{
  "encoder_arch": "quartznet",
  "model": "encoder-decoder audio transcriber",
  "dataset": "read English sentences (LibriTTS-R)",
  "train_examples": 15625,
  "gain_aug_db": 6,
  "noise_aug": 0.01,
  "time_shift_ms": 50,
  "input": "waveform_16khz",
  "tokenizer": "char",
  "vocab_size": 32,
  "encoder_norm": "batchnorm",
  "encoder_activation": "relu",
  "encoder_channel_attention": "se",
  "encoder_drop_path": 0.2,
  "encoder_depths": [2, 2, 3, 2],
  "encoder_kernel_size": 25,
  "encoder_wave_channels": 96,
  "encoder_wave_strides": [5, 4, 4, 2],
  "encoder_widths": [128, 128, 128, 128],
  "fusion": "prefix",
  "label_smoothing": 0.05,
  "decoder_width": 128,
  "decoder_layers": 6,
  "decoder_norm": "layernorm",
  "decoder_norm_position": "pre",
  "decoder_activation": "gelu",
  "decoder_mlp_ratio": 4,
  "decoder_head_dim": 32,
  "decoder_fused_qkv": false,
  "decoder_bias": "all",
  "decoder_qk_norm": false,
  "decoder_layer_scale_init": 0.1,
  "decoder_parallel_block": false,
  "decoder_inner_norm": false,
  "decoder_positions": "rope",
  "decoder_prefix_bidirectional": true,
  "decoder_connector": "mlp",
  "decoder_tie_embeddings": false,
  "init": "xavier_uniform",
  "residual_init": "scaled_by_depth",
  "optimizer": "soap",
  "beta2": 0.95,
  "lr": 0.0024,
  "beta1": 0.95,
  "shampoo_beta": 0.95,
  "eps": 1e-08,
  "precondition_frequency": 20,
  "max_precond_dim": 1024,
  "one_sided": false,
  "adamw_lr_other_params": 0.0025,
  "steps": 4500,
  "batch_size": 128,
  "epochs": 36.9,
  "lr_schedule": "linear",
  "final_lr_fraction": 0.1,
  "warmup_steps": 450,
  "weight_decay": 0.0,
  "adamw_weight_decay_other_params": 0.01
}
Rows from block 3 of the text decoder, named by matrix and row number. Rows with one number belong to one neuron. Each number is 128 + 32 x the weight over its row's rms, rounded and kept within 0 to 255. All counts start at 0. After the name is the row's rms in percent of the matrix's.
# fc1: MLP up (decoder.blocks.3.mlp.fc1.weight, 512x128), inputs 0-127
# fc2: MLP down (decoder.blocks.3.mlp.fc2.weight, 128x512, transposed), outputs 0-127
fc1.407 098 [118 152 144 146  90 122 108 197 133 109 178 110  96 178 114 161 158 164 113 195 147 114 111 103  71 109  60  67 168 171 107 134 161 141 104  81 145 100 167 189 112 134  95 176 158 119 123 103  96 123  94 100  91 167 141 153 142  98 145 186 158 172 142 114  95 165  78 161 111 156 134  91 140 134 180  82 133 118 150 124  97  69 162 114  69 178 180 179  94  75 125 125 114  83 122 121 135 100 128  81  89 147 154 126 120 136 114  83 154 163 107 160 144  93 114  93  97  89 134 138 177 144 128  85 134 141 104 102]
fc2.407 099 [ 97  84 135 153 171 156  87  96  84 124  62 162  87 113  74 156 139  91 130  56 123 131 145 109 121 112 153 162 164 132  77 121  62 148  97 133 105 107 129 141 105 134  82 103 159 164 118 130 147 125 197 151 159 151 132 136 164 119 112  47  65  59 116 101 157  97 157  87 176 162 157 129 137 113 104 155  98  80 105 162 187 127  89 138  94 127 134  66 140 141 115 144 186 167 170  88  89  95 142 157 155 143 109 142 113 159 121 128 121 124 118  85 152 127 151 158 154 184 131 140 133 196 161 106 156 126  81 119]
fc1.408 104 [ 83 171 118 188 119  75 129 173 132 114 135  68 111 145  93 170 117  74 167 129 194  87 131 115  96 182  96 191 109 197 105 110 135 119 156  91  69 135  94 161 127 122 141 118  98 168 141  97 120 142 148 190 145  72 181 188 115 124 133 109  79 130 107 125 143 100 124  88 140 116  95 147 183 123  94 146 135 181  77  89  91 107 129 152 157  93 122 116 145 130 117 170 105  91 173 141 124 136  93  96 138 125 163 184  69 105 152  47 108 136  86 140 146 110 155 125 113  98  93 106 137 104 135 137 166 123  93  99]
fc2.408 099 [128  89 153 149 139 134  43 141 168  65 138 156 179 161  76 129 159  95 143 108  66  98 155  93 139  90 101 118 108 114 134  84 112  96 157 177 149  84 115 105 197 129 132 115 173  62 105 137 133 154 133  53 199 127 100 100 164 110 170 128 193 121 108  81 116 112 155  96  93 150  80  77 172 158 125 140 136  97 117 161 105 126 130 181 166 110 110 156 171 120 130  69 123  97 158 140 177  98 120 157 126 175 140  83 148 129 117 129 109 143 117  87 124 169 147 139 172 140 103 103 130 188 138 113 116  88 139 156]
fc1.409 109 [176 120 113 145 105  73 150 156 165 158 112 138 169 208  92 149 132 123 158 131 164 139 118 132 125 133 122 163  65 115 106 138 113 123  56 142 134  62 127 105 160 130 131 114 148 148 151 119  65  70 137  89 162 115 120 115 151 112  77  91  96 183 113  83 112 114 167 139 125 156 183 114 149 100  69 166  80 147  99 165 178 116 103 140 128 174  80 115 115 139 154  80 150 144 126 130 163  73  92  77 106  90 141 129 182 107 116 107  84 122 188 106 162 110 125  76 132 138  75  72 103  70  97 130 138 153 117 171]
fc2.409 110 [115 144 119 130 127 116 133  79 175 211 122  56 138 130 111 171 145 155 160 131 145  83  78 176 173 141  83  79  91  66 128 126  98  98  93 131 130 126 106 177 146 165 105  99  97 112 107 138 147  84 154 160 129 101 112 121 128 124 162 144  72 136 121 110 181 106 153 126  95  92 139 122 204 122 129  84 109 134  94  83  51 134 101 173 156 166 174 119 110 113 171 152 155 114 138 126 160  58 154 103  93 154 144 169 115 112 140 101  83 122 143 101 149 162 124 219 137 170 165  94 117 107 150  90 159 131 103  92]
fc1.410 091 [124  46 137 150 167 151  94 165  78 111 123 116 157 159 133 144  57 101  95 127 149 126  99 102  93 113 165  83  74 108 130 111  48 125 160  97 121 138 111 145  91 137 149 118 144 141  77 102 150 102  93 138 128 157 151  98  60 114 160 138  81 121 111 120 119 111 112 120  74 116 154  69 105 102 122 123 135 135 147 151  88 166  65 136 163 133  98 105 145 158 109  82  98 112 120  40 124 117 101  63 130 142 105  91  82 132 169 122 163 123  76  89  73 131 153  89  83 107  78 110 105  89  51 114 116 129 156 131]
fc2.410 085 [160 186 122 123 133 160 148  91 131 139 154 158  73 140  92  75 161 139 181 120  89 126 175 150 126 183  53 103 150 103  58 134 121 113 123 110 144 144 116 130 210 142  88  87  97 160 131 124 114 107 140  99  88 104  91 106 153 155 116 138 128 107 124 173 127 140 196 144 148  63 127 151 197 173 165  91 120  98 127 130 166  66 132 102 136 143 140 113 108 118 123  99 208  79 146 181  85 178 143 131 167 121  71  93 130 131 116 177 120 144 142 122 103 178  82 148 132 152 184 129 131 109 138 125  87 139  99 100]
fc1.411 098 [106 142 110 104 113 117 139 129 166 220 132 148  62 156  92 147 105 201 127  90  94 173 124 138 167 124 142  91 135  86 141 136 195 112 127 128 150 188 120 148 108  98 115 100 193 112 158 114 156 168 114 146 158 115  79 121  65 175 150 139 102  54 154 156 161 123 105 192 151 117 101 102  76 132 101 100 165 161 107 102 125 134 112 146 117  88 151 145 131 149 121 141 115 168 126 167 123  56 102 100 129 100 150 120 112  71 184 172 150 104 162 146 106  98 124 105 136 100 175  76 143  68 131 114 101  78 133  90]
fc2.411 106 [132 148 159 140 162 101 120  99 102 135  96  78 120  98 110 197 135  99 152 118 140 139 142 170 123 152 132 133 106 115 151  94  71 112 186 109  95  92 166 168 157 157 124 154  98 186 105 129 123 156 120 152  60 174 143 126 151  79  75 105  85 157  65  65 106 120 158 120 101 183 118 113 116 147 149 102 124 124  79 160 156  71 105 146 104 126 105 128 128 159 172  73 134 198 150 152 109 144 179 121 157 137 100 159 129 226 111 114 100  70 122 116 122 147 125  96 190 131 138  96 104 124 169 193  95 161 153 146]
fc1.412 089 [ 42 140 101 151 142 140 183 117 148 142  98 142  69  67 125 105  98 142 136  94 166 134 191 127 117 144 135 127 153 173  93 161  70  75 179 136 108  91 123 138 157 135 104 145 148  89  81  90 117 105 162  96 140  85 182 109 157 150 105 103  82 151 118 106  89 153  62 136 185 146 120 122 208 120 120 136  78  93 120 157 104 151  79 108 122  88 170 176 160 168  76 119 141 129 120 155 125 126 108  99  82  82 126 105 107 129 100 133  87  94 136  88 148 108 113 169 198  91 151 106 118 115 125 103  92  84 108 109]
fc2.412 096 [124 142 185  83 107 101 124 119 113 111  60 126 156 179 133  58 122 106 142 144 135 119 129 139 132 158  89 128 127 144 159 137 102  66 151 130  47 101 122 137 150  80 136 135 169  88 132  90 131 127 134 138 123  71 108 105 126  69 180 104 115 128  89  84  95 160 107 140  50 141 176  90 108 174 136 133  92 137 169 113 121 117 156 150 158  97 116  94 172 162 148 179  77 126 168 130 174 126 132  80 197 190 113 153 108 152 143 181 163 136 121 116 155  83 169 137 151 156 127 160 118 143 175 169  96  82  66 134]
fc1.413 106 [ 92  94 122  97  94 164  94 161 162 106 101 164  83 192 127 178 144 143 181  84 115 102 135 132 197 130  96  97 136  95 138 120 142 117 154 149 129 127 111  89 145  99  75  87 125 131 123  76 141 101 160 118 110 127  76 140 128  93 110 103 125 119 141 127  88 173 103  96 100 151  82  96  86  66 133  69 111 139 128 113  99 164  64  82  80 179 131 164 162 117  74 151 127  91  78 146 190 169  81 139 118  95 111  86 160 125 147 125  96 114 159 106  87 102 108 135 180 145 113 109 175 158  64  97 183 105 153 150]
fc2.413 095 [129 108 182 134 151 136 150  84 106 174 155 123 157 157 115  85 101  95 102 216 139 168 132 129 148  92 152 118  86  86  78 102 116 129 129 123 105 121 127 135 129 174 118 104  80 153 116 154 169 128  91  93 159 148 132  99 143 149 109 177 162  97 146  59 122 127  96 170  53 116 127 141 158 191 183 107  98 107 150 188 116 135 108 162  94 152 151 158 194 124 186 128 114 209 188 101  97  86 128 144 128 153 127 135  96 150 110 145 187 136 122 200 105 134 152 105  90 141 126  89  78  97 131 140  86 119  97 126]
fc1.414 102 [159 148 159 126 161 115 145  77 157 114 119 119  95 132 115  96 177 136 135 152  52  91 136  91 147 162 147 180 150 168 158 124 113 225 123 124 136 165 110 146 128 158 150 142 172 146  71 115 153 137  89  49 128 172 111 120 146 104 119 133 154 115 115  87  77 114 147  78 144  96  73 120 152  71 108 119 182 117 151 104 137 111 140  97 112 143  86 122 148 113 148 131 115 177 141  39 132  96  65 128 122  77  95 137 119 126  87 146 118 114 170 190  99 111 137 121 140  60 127 112  57 130  98  81 100  86 138  98]
fc2.414 101 [ 80  79 130 149 174 100 118 141  95 118 176 162 151 183 155 169 154 113 178 112 162 117  74 120 108 102 127 119 174  91 105 122  81  71 117 202 134 103 170 107  93 120 153 111 120 150 135 124 135  70 165 144 175 111 124 125 117  90 107 164 116 141 135 150 160 137  95 100  99 146 172 115 134 147 115 215 155 133 144 145  92 151 179 177 140 139  99 174 113 134  59 171 148 135 100 157 130 179 136 167 153 182 165  73 129  95 114  64 122 106 103  68 144  99 169 160  91 123 160 161 187 118 136 156 102 124 102 147]
fc1.415 112 [116 130  93 113 100 117 110 120  94 136  87  88  77 125  70 173  81  54  99 172 138 147 165 113 134 161  80 143 159  89 129 160  73 146 189 154 144  87 146 118  91  97  85  96 182 137 102 109 172 104  90  85 175  92 108  79 105 123  74 137 145 116 186 150 134 167 125 109 102 119 102 129 158 155 136 147 140 174 123 157 208 164 118 119 110 111 126 148  66  84 127 171 168 175 126 155 138 148 114 148 163 109 173  96 133  69 125 167 111 136 131  90 137 105 146  89 130 156 107 165 110  77  84 119 192 130 115 116]
fc2.415 117 [119 152 161  95  77 124  97 134  44 154 107 101 136 154 103 152 139 154 109 108 105 131 103 165 103 163 149  98 152 153 120 116 107 123 154 161 124 134  82 117 165 118 102 121 160  39  92 105  96  86  82  68 109 124 123 140 170 174 106 147 126 163 102 182 118 114  89  79 101 128 171 199 122 170  99 137 167 126 181 141 115  86 137 121 202 160 143 139 144 192 141 118  89 101 167 113 110 171 163 193 108 162 113 170 121 131 116 153 102 129  99  83 180 171 122 124 149 117 150 155 144 133 160 170 139  94  71  73]
fc1.416 105 [150  95 114 132  90 111 187 133 147 123 103 126 146 109  60  96 122 152 197  75 163 144 152 120  77 117 124 139 142 150 146 161  84  89 178 156 144 136  71 116 149 127 111 132 119 101 126  59 140 168 146 189 173 100 201 120 156 103 111  60 174 129 115 110 127 123  69 140 106 164  91 169 155 141  88  57  74 121  80 124  91 143 121 128 144 122 108 122 147 106 166 105  71 114 105 139 154 100 141 148 146 171 146  79  88 113 127  69 105 133 127 159 147 182 164 131 127  85 100 125 107 161 139 180 125 129  73  75]
fc2.416 107 [157  72 132 116 131  97  79 144 116 113 160 124 159 105 178 148 140 135 130  95  99 113 152 116 147  92 155 106 170 134  86 125 163 155 155  97  65 119 139 140 110 126 131 143 123  92 172 161  55 130  95 136 108  48  86 118 139 168  58 114 180 111  86 155  85 134 154  81 162 118  53 126 164  93 123 146 162 142 150  84 164 137 102  88 127 135  59 167  88 168 138 105 184 136 107 140  99 155  89 122 173  77 121 145 195 119 166 189 171  96 110 138 151  99 144 168 103 147 118 170 113 133  76 145 136 102 155 143]
fc1.417 102 [102  96 152 156 127 132  78 112 124 139 111 117 112 144  79 155 111 140 133 118 122  98 134 129 159 162  85 179 139 134  75  98 124 109 109  76 141 123 158 161 161 129 126 148 144 144  49 108 137 168 154 196  94  97 132 143 146  96  56 103 139 184 205 139 138 131  69 149 148 124 124 125 130 159 142 102 156  67  84 124 128  95  95 106 136 161 155 148 144 151 144 153 137  67 167 111 160  95 143 135 117 140  86 201 120 116 124  58 186  77 171 147 109 156 180 167 153 155  75 144 106 211 110 108 143 168 144 161]
fc2.417 099 [128 133 110 120 134  91 136 148 121 122 133 155 122 168 136 167 134 119 144 169 165  94 112 149 113 120 105 140 145 128 163 126 118 153 148 142 114 153 166 113  90  93 106 122 151 107 202  84 143 113  90 135 170 172 150 143 118 163 157 164 144 151 121 122  93  97 145 147 135 157 113 148  69 139 101 123 119 138 106 184  98 147 152 109 132 136  54 156 111 146 165 148 154 180 118 158  90 182 223 105 118  86 184  74 166  83  59 132 135 121 132  67  95  95 155  88 120  53 167 113 192  83 145 169 162 193 171  81]
fc1.418 102 [146 152 103 156 172  91 148  71 123 162 180 103 128 146 134 123 153 107 112  78  76 181 151  96 113  69 172 123 134 136 124  92 138 173 111 108 174 197 191 169 119 127 131 176  98  73 149 113 129 147 113 186 118 149  97 139 121 176 144 112 139 156  75 119 141 181 139  84 148 116  66  95 144 139 128 130 145 121 168 156 158  81  54 141 122  50 159  86 175 180 143 130  85 170 152 123 133 178  93 123 125 102 170 150 155 120 107 134 157 175  66 104 116 148  96 129 145 169  90  92 132 111 122 126 121 115 153 101]
fc2.418 103 [117  73 153 148  85 187 147 146 128 113  86 184 142 155  52 120 114 132 105 156  97 132 122 151 147 103 172 108 148 142 173 100 139 120  74 167  86 118  79 121  86 174 168 110 150 171 119 134 156  86 111 105 145 114 139 204 164  72 117 149 129 118 128 130 125  63 126 120 180 169 180  83 145 147 137 155  86 160 105  91 148 126 144 122 188 189 143 160 107  63  50 147 162  79 169 140 129 143 161 166 115 120  81 118 119 126 131 110 103 149 135 178  70 116 106 106 106 118 126 143  97 139 110 165 172  84 120 157]
fc1.419 093 [150 146 150 116 135 132  95 118 113  88 137 130 103 139 112  66 174 184  95 124 141 136 167  97 154 154  92  97 201 109 145 121  80 159 117 117 122  61  97 140 172 110 121 184 121 166 108  97 191 138 155  96 113  78 109 115 161 116 127  90  96  96 128 165 138 104 150  78 147 140 111  90 104 185 190  90 114 170 132 167 159  93 125 143 171 144 145 178 155 123  86  76 134 139  78 126 116 163 134  87 170 127 214  75  83 146 113  85 147 131 135 143 202 159 137 145  66 102 167 121 145 121 102 123 129  99 135 165]
fc2.419 087 [ 69 105 145 141 121 144 147 147 121  77 169 180 124 102 142 160 117  63 135 141 106 114 113 130 101 157 167 122  89 117 196  79 183 155 127 150 142 169 115 135  98 128 184  91 132 157 124 121 134 106  79 171  81 150 113 150 122 112 144 154 149 190 129 121 105 140  62 190 182  98  61 132 154 124 122 129 102  88 150 111 123 138 164 148 132 185 121 123  99 144 127 126 146 146 128  92 206  92 135 178 136 148  58 100 196 134  81 188 136  89 102  69 113 147 108 116 163 193 166 140 119 145 125 170  98 142 121 140]
fc1.420 104 [155 175 162  93  83 171 107  74 110 169 138 136 113  99 118 109 180  79 138 112 122 107 188 186  93 103  96  99 162 123 112 106  83 136 172 119 108 130 101 113 116 103 112 125 160 131 131 137 138  96 154 101 110 126  93 152 131 146 127 152 147  99 153 135 130 101  89  94 109 118  60 136  71 122 114 130  75 119  88 102  56 111 138 146 120 141 123  97 185 130 114 224 117 166 166  70 159 118 110 166  61 128  83 160 105 174 201 128 133 157 141 114  73 172  82 108 104 153 127  84 156  89 188 111 145  97 121 140]
fc2.420 097 [145 155 110 131 152 158 159 134  86 157 148 102 145 130 135 142 108 158 112 146 106 140  63  68 162  83 197 149  92 215 145 109 141 121 107 174 171  90 119  91 125 202 161  88 113 117 149 147  91 151  80 120 140 173 160  81 135 109 152 126  94 112  92 129 142 154 137  87 115 100 140 104 196 167 109 111 127 113 161 155 125 131 140 124 122  80 139 167 147 103 113  57 143  97  93 164 141 123 146 125 133 147 103 110 150  52 111 111 178  81  72 159 120  88 159 152 184 132 131 181  75 127  74 156 104 114  75 106]
fc1.421 091 [193 130 147 120 121 188  78 147 125 126  78 140  92 125  85 116 144 159 218 114 128 147 181 170  67 145 127 121 185 136 112 143  93 130 123 147 141  94 139 146 117  63 130 183 126 102 154 119 130 190  96 118  79  75 119 146 150 166 154 182 128 144 125 148 117 159 136  73 131  78  98  70 113  98 129 105  88 108 154 174 182 134 134  84  78  74 137 145 138  90 115 143 110 109 161 144  88 123  92 146  93 145  96 119  80 129  71 125  96 123 108 168 117 143 119 133  82 106 128 131  88 181 184 175 169  91 131 147]
fc2.421 091 [117  98 186 191 116 122 160 120 172 188 160 124 129  79 114 152 150 114 102 130 124 164  45 129 162 110 129 127 143 106 122 101 126 130  87 125 152 148 126  97 133 172 150 128  79 151 158 140 117 111 146 114 115 174 152 118 101 119 159  66  91 162 182 110 116 156 119  94  95 172 118 192 161 123  66 136  87 150 149 119 109 120  99  97 142  93 121 142 124 182 118 113 140 116 115  83 167 159 191 108 149 136 111 123 128  98 159 127 146 188 160 133  92 114 155 129 211 203 193 116 144  73  95 111 126 104  72  55]
fc1.422 096 [ 75  90  79 101 169  68 151 111 125  90  81 110  98  95 130  99 176 105 146  81 125 126 137 109  86 113  91 121 155 114 122 141 152 158 123 138 162  80  98 167 141 107 140 149 112  90 113  81  89 144 119 165 130 135 163 124 186  90  64 107 111  98 135 179 135 135  94 167 130 123 160 120  99 117 145 139 116 139 135 102  93 130 169 151 102  98  78  56 171  91 151 197 132 161 151 115 166  80 156 154  67 130 170 149 129  97 133  93 137  40  96 138 142 174 109 123 126  86 144 105 126  97  77  82 154 172  81 178]
fc2.422 104 [133 115 137 150 142 179 112 153  71 100 152 125  77 197 113  80 168 121  44 156 102 100 163 153 136 128 166 148 104 194 102 136  95 114 141 136  96  88 156 108 117 225  73 160 134 130 142 144 110  78 145 133 111 181  99  96 147 120 144 102 115 110  98 187  82  99 185 103 162 143 151  76 138 119 117 112 153 170 138 168 163 114 119 133 132 104 170  99  79 114 126 162 138 124  68  76 107 110 156 124  94 162 188 124 116 166 145 100 111 161 221 117 138  73 118 131 157 145 123 104 127 119 146 155 149 137 126 144]
fc1.424 099 [ 61 160 105 145  53 131 104 121 119 126 130 177 121 144  63 166 199 132 161 150 117 100 118  79 155 154 124 104 164  92 193 112 111 132 125 192 132 121 138  94 129 143 111 142 202 131 145  85 155 108 140 166  99 132 164 140 106 175  94 111 161 130 138 153 184 158 166  88 201 117 120  93 135  67 142 119 137 102 146 180 160 140 179 103 126 105  90 138 105 162 144 157 125 115  98 184 164  77 191 117 157  76 165  99 123 128 126 139 164 147 119 127 138 164 140 117  73 161 168  91 111 135 101 186 146 145 167 133]
fc2.424 102 [152 107 133 201 146 138 184 154 106 127 138  64 117 138 116 100 147 120 130 106 156 183 154 142 105 128 107  94 116 179 119 111 160 181 148  90  92 118  81 122 121 153 124  90 147  97 154 186 145 137  99  97 142 102 113 103 143 161 135 132 126 192 102 121 122 137 128 178 139 143 155  92 149 148 129  82 116 162 134  51 175 179 134 111  71 130  88 154 131 150 155  95 124 139 118  97 123 141  58 131  81 155 112 114 152 173 109 172 169 139 101 180 100 113 151 127 167 105  83 157 141 176 155 178 114  30 127  44]
fc1.425 098 [ 82  99 119 135  54  86 146  82 110 130 123 155 162 105  60 102 146 164 145 124 129 109 116 131 116 132 145 149 165  70  97 113 137 131  72 149  83 123 151 156 152  94 159 120 107 139 128 133  72 168 133 159 141 155  55  39 137  96 163 131 148 142 117 132 121 162  82 164 174 106  49  67  87 150 120 158 126 158  79 169  92 135 154 120 126 100 129 119 157 134 107  97 126 190  81 163 123 111 114 162  81 142 171 179 192 113  84 160 155  99  98 103 145 113 101 138 112  99 122 105 142  76 131 172 116 107 160 163]
fc2.425 099 [171  85 133  78 127 141 175  72  35 116 164 165 145  91 127 179 103 105 172 147 112 127 131 206 131 172 108 119 122 174 116  87  67 143 174  90 155 160 135 149 125 152 190 167 119 117 149 140 110 100  87 105 105 146 132 125 108 149 119 124 123 154 136 205 132 102 177 149 110 144 162  69 114 154 147 120 111 122 112  99 151 131 113 137  88 167 130  90 131 153 154 103  90 177 125 144 157 196 126 127 144 122  80  79 148 128 173 145 164 146  78 129 119 119  90  63  62  88 126 138  86 145 177  84 125 107 138 117]
fc1.426 104 [ 88 152 128 120 115 109 140 133  59 143  88 166 124  79 121 135 142 189 189  96 160 127 177 158  99  89  87 113  77 185 172 101 114 115  60 162 152  89 191 143 111 163 137 135  92 107 113 111 114  65 119 130  95 153 165 128 146  73 136 149 119 143 165 117 149 125  58 125  73 113 112 174 176 112  45 174 173 150 141 133  83 171 147 138 157 168 101 104 102 113 143 180 113 144 179 123 109  91  97  76 149  93 114 102  77 125 126 148 121 151 150  89 147 162 151 103 155 149 131 153 108 126 123 135 162 116  82 147]
fc2.426 102 [117  75 121 133 140 150 130 135 110 158 121 134  93 100  84 124 104 105 158 124  97 164 115  90 112  90 104 134 116 138  93 155 104  79 149 144 104 168 135  61 123  93  95 117 152 158 190 158 126 185 135 211 124  92 108 155 129 156  76 193 100  95 145 163  87  95 147 132 111 181  43 163 155 142 131  98 185  67  82 102 157 173 172 106  97  79 146 151  96 110  91 127 112 150 139 108 120 104 148 147 145 158  67 187 156 128 143 117 155 114 116 112 130 142 123 194 156 109 175 115 103 106  84 147 102 181 160 160]
fc1.427 108 [113 172 121 142 106  44  99 154 140  91  88 110 132 139 104  85  94 172 175  89 172  67 124 107 143  94 107  80 167 118 167 115 120 120 173 164 106 131 170 127 128  76 162  84 107  96 150 109 147 157  74  76 116  84  92 179 160 155 108  96 144 137 193 140 130 154 171 121  92  98 159 148 136 130 145 129 155 103 110 188 153 101  73 134  97 160 121 171 144 144 145 119  87  83 155 131 112 145 115 122  57 127 118 120  56 135  78 164 119 136 131 139 136 113 180  98 199 139 136  88 146 101 181 135 124 138 173 163]
fc2.427 107 [149  84 156 106 168 146 100  90  72 108 139  95 140 119 190 176 157  71 108 129 131  90 192 140 148 128  84  73 121 129 161 140 158 172 123 101 111 137 128 169 119 111 108 128 145 114  48 113 122  97 155 113 157 164 177 114 150  85 154 164 168 192  75 144 125  99 119 155 134  87 112 110 165 127 164  76 153 108 144 143 162 109 124 107 114 164 138 151 101 112 128  57 150  88 111  81 135 159 101  90 168 152  98 202 154 128 177 162 140 101  63 135 161 111 101 111 122  66 131  84  97 145 150 133  64 119 144 158]
fc1.428 101 [141  72 142  84  95  91 155 105 138 144 155 145 122 175 126 116 102  74 127 114 142 142 165 113  85 102 118 154 106  99 156 117  89 125 127 124 110 158 140 131  84 112  49  82  77 111 102  97 132  89 123 134 137 130 129  80 150  74  96  55  74  69 156 145 146 153 120  82 125 174 126 128 103 134 110 135  61 190 115 125 116 156 131 122 150  98  93  27  95  74 144 144 114 115 146 174 154 167 100 148 181 157  95 106 143  71 162 161 120 148 130 103 124 164 123 114  87 145 185 119 106  73  92 152  97 151 168  96]
fc2.428 096 [116 197 181 106  97 126 114  89  86 179 126  98 196 105 139 158 115 109 180 103 104 161 104 142 110 134  75 115 118 109  65 176 197  95 103 179 124 142 148 129 101  90 148 142 131 150 117 191 170 112 163 120 123 168 171 137 115 136 139 112  40 132 124  96 103  83 102 131 127 119 128  80  48 162 108 103 135  98 112 141 129  69 154 120 100  91 102 166 111 135 132 174 113  91 164 169  78 106 161  80 133 150 103 160  84 121  98 132 105 114 114 168 146 152 134 160 143  80 135  89 128 124 108 110 146  96 150 203]
fc1.429 105 [ 92 123 139 137  95 162  69 123 115 147 139 154 165 137 113 105 182 101 149  89 155 192  91 117 166 137 113  95  98 206 176 163 111 166 141 120  96  82 130 120 141 105 134 112 164  83 166 100 129  94 119 155 142 119 111 159 116 109 154 125 134 124 152 165  76  93 184 124 176 211 136  88 134 156 158  89 145 160 153 139  99  86  93 130 131  91 153 147  95 131  77 126  89 105 101 176 165 197 122 140  73  89 114 143 202 161 124  75  89 108  99  79 178 150 130 151 159 129 150 135 146  66 143  93 160 111 153 112]
fc2.429 113 [106 114 152 123 159 147 134 128  86 124 172 147 132 101 150 130  47 129 175 157 145 145 120 119  51 103 145 127 125 138  80  87  77 172 140 105 121 170 149 133 116 145 183 133  87 121 146  57 146 136 130  93  74  94 149 204 118  80 125 100 162 155 130 132 117 184 153  82 110  62 190 131 173 170 162  90 110 173 139 173  67 138 122 110 147 149 104 154 123  66 113 132 122 156 110 130 121 176 171  76 142 128 105 151 144 130 148 118 165 139 104 121  96 105 191  68 129 115  98 139 145 130  73 149  73 144 139 167]
fc1.430 100 [153 116 147  82  50 121 118 162 113  80 173  80 103 107 149 158 137 100 174 155 132 120 134 105 118  69 133 114  99  52 131  95 144 162 140 132 137 124 117 131 127  99 143 112 155 111 178 133 106  94 104 152  96 181 120 104 158 138 151 151 127 133 191 114 106 179  76 201 138 114 135 151 120 147 139 139 177 167 129 129  80 115 220 102 150 199  96  93 163 168 109 193 116 181 104  93 110  66 119 162 142 112 149 151 115  95 150 111 180 173 167 120 117 121 133 120 111  89 122 105 134 160 156 116  77 119 119 194]
fc2.430 101 [162 149 125 150 118 107 141 150 157 169 148 140  93 172  68 143 135  93  84 114 120 128  67 137  91 180 128  84 187 143 127 119 130 138  79 116 120 229 153 160  89 109  86 144 133 136 140 124 112  95 135 146 125 138 155 129  99 115 152 143 164 149 149  99 145 109 105  70 100 119 125 110 127 115 182 128 122 177 130 123 192 159  73 157 170  65 140 141 141 117  76  44 112 116 144  98  97 129 115 115 151 207 125 108 171 121 153 172 167 119 135 154 132 151  47 143  81  53 103 164 141 135 129 115  82 147 149  98]
fc1.431 101 [130 192 121 150  91 128 147 121 116 159 121 126 145 117 153  42 123 169 116 157 136 107 131  93 143 159 107 139  57 161 130 186  83 134 133 149 131 115 131 165 165 107 173 114 160 150 163 116 111 213  88 153 106 107 144 113 119 162  91 112  93  91 165 130  89 107 110 162 123 118 110 141  92  73 143 109 176 176 155  89 183 137  92 112 113 156 137 133  88  98 128  95 107 118  78 111 102  93 165 123  89 109  99 140 173  64 146 139 131  67 128 105 126 173  97 156 153  92  87  70  62 122 130  58 111 145 151  65]
fc2.431 108 [145 138 131 147 121 137  81 100 116 192 147 112  98  99  76  89 111 149  86 136 126 168 137 136 129 119  99 101 137 130  94 116  96 160 116 124 132 113 173 101 107  76 147 131 121 160 184 170 165 120  81 159 146 129 133 154 117 177 123 158 107 138 187 175 115 113 122 124 115  65  68 145  76 118  73 166 118 100 158 136 131 152 109  57 162 143 130 135 171  34 132 140 106 174 150 158 138 181 188 100  83  71 118 103 195 135 133 136 191 139 144 102  97 119 125 122 149 103 200 168 116  98 169 178 111 148  96 109]
fc1.432 103 [134  95 135 115 117 111 152  90 107 110 109 153 157 125 130  91 175 121  96 138 157  96 127 160  84 137  71 109 156 167 127 203  92  85  54 152 132 114 116 120 169  93 109 126 135 145  89 137 118 165 118 126 111  89  95  82  91  89  97 185 113 172 120 166  84 184 128 132 112 117 123 185 153 114 129  86 138 177 201 133 170  81 131  96 151 138 112 186  52 111 117 159 132  95 156 143 125 160 151 121  85 101 140 158 124 115  98 159 138 127 106  61  74 128 101 151 152 132 106 179 125 171  60 161 129 184 175 115]
fc2.432 099 [138 162 174 149  98 138  96 147 175 206 146 112 128 128  81 125  86 165 145  53 141 102 105 134 137  84 164 126 125 145 118  71 112  54 172 168 181 112 111 180 133 167 183 101 140 120 126 120  66  86 145 134 165 112 114  87 149 130 145 116 105 160  98 137 120  89 147 141 123 158 115 118 146 134 124 165 138 151 166  49 168 192 145 152 143 107 119 169 200 160 122  87 188 145 102 156 105  83 102 143 154 119 125  97  90 106 146  80 111  86 111 165 118 162 156 163 121 126 114  62 178 144 133  88 144 148 143 115]
fc1.433 100 [167 113 162 218 140 156 156 143 129 128 116  90 186 125  76 176 147 155 103 139 103 164 125 109 133 116 140 150 135 168 147 124 139  84  97 105  81 185 143 119  94  81 153 127 180 133 136 124 109 109 115 155 102 126  96 114  88  79 129  99  97 122 194 101  53 153 109  97 128 140 171 132 155 151 115 144 126  80 102  89 100 164 123 124 156 136  56  71 130 133 145  97  71 153 142  96 171 132 162 156 114  99 102 132 137 165  75 146 159 102 140  82 185 107  90  78 104 113 161 135  81 174  70 111 181 168 146 152]
fc2.433 094 [ 68 116 183 147  99  93 119 172 123 157  94 146 120 115 162 125 101  79 118 141 108 127 130 130 100 152 166 133 116 102 147 119 154 134 136 105 120 100  79 131 183 190 139  90 163 138 163 142  93 135 150 103 110 186 110 130 137 100  97 115 200 162 145 126  95 123  46 108  76  80 152  75 139 116 164  97 187 179 122 156 133 157 146 147 142 114 134 140 140 153  99 167 218 123 118 134 126 175  74 113 140 113 163 113 201 113 175 105  80 135 132 139  34 142 146  47 107 107 105 124 103 139 149  92 135 124 128 137]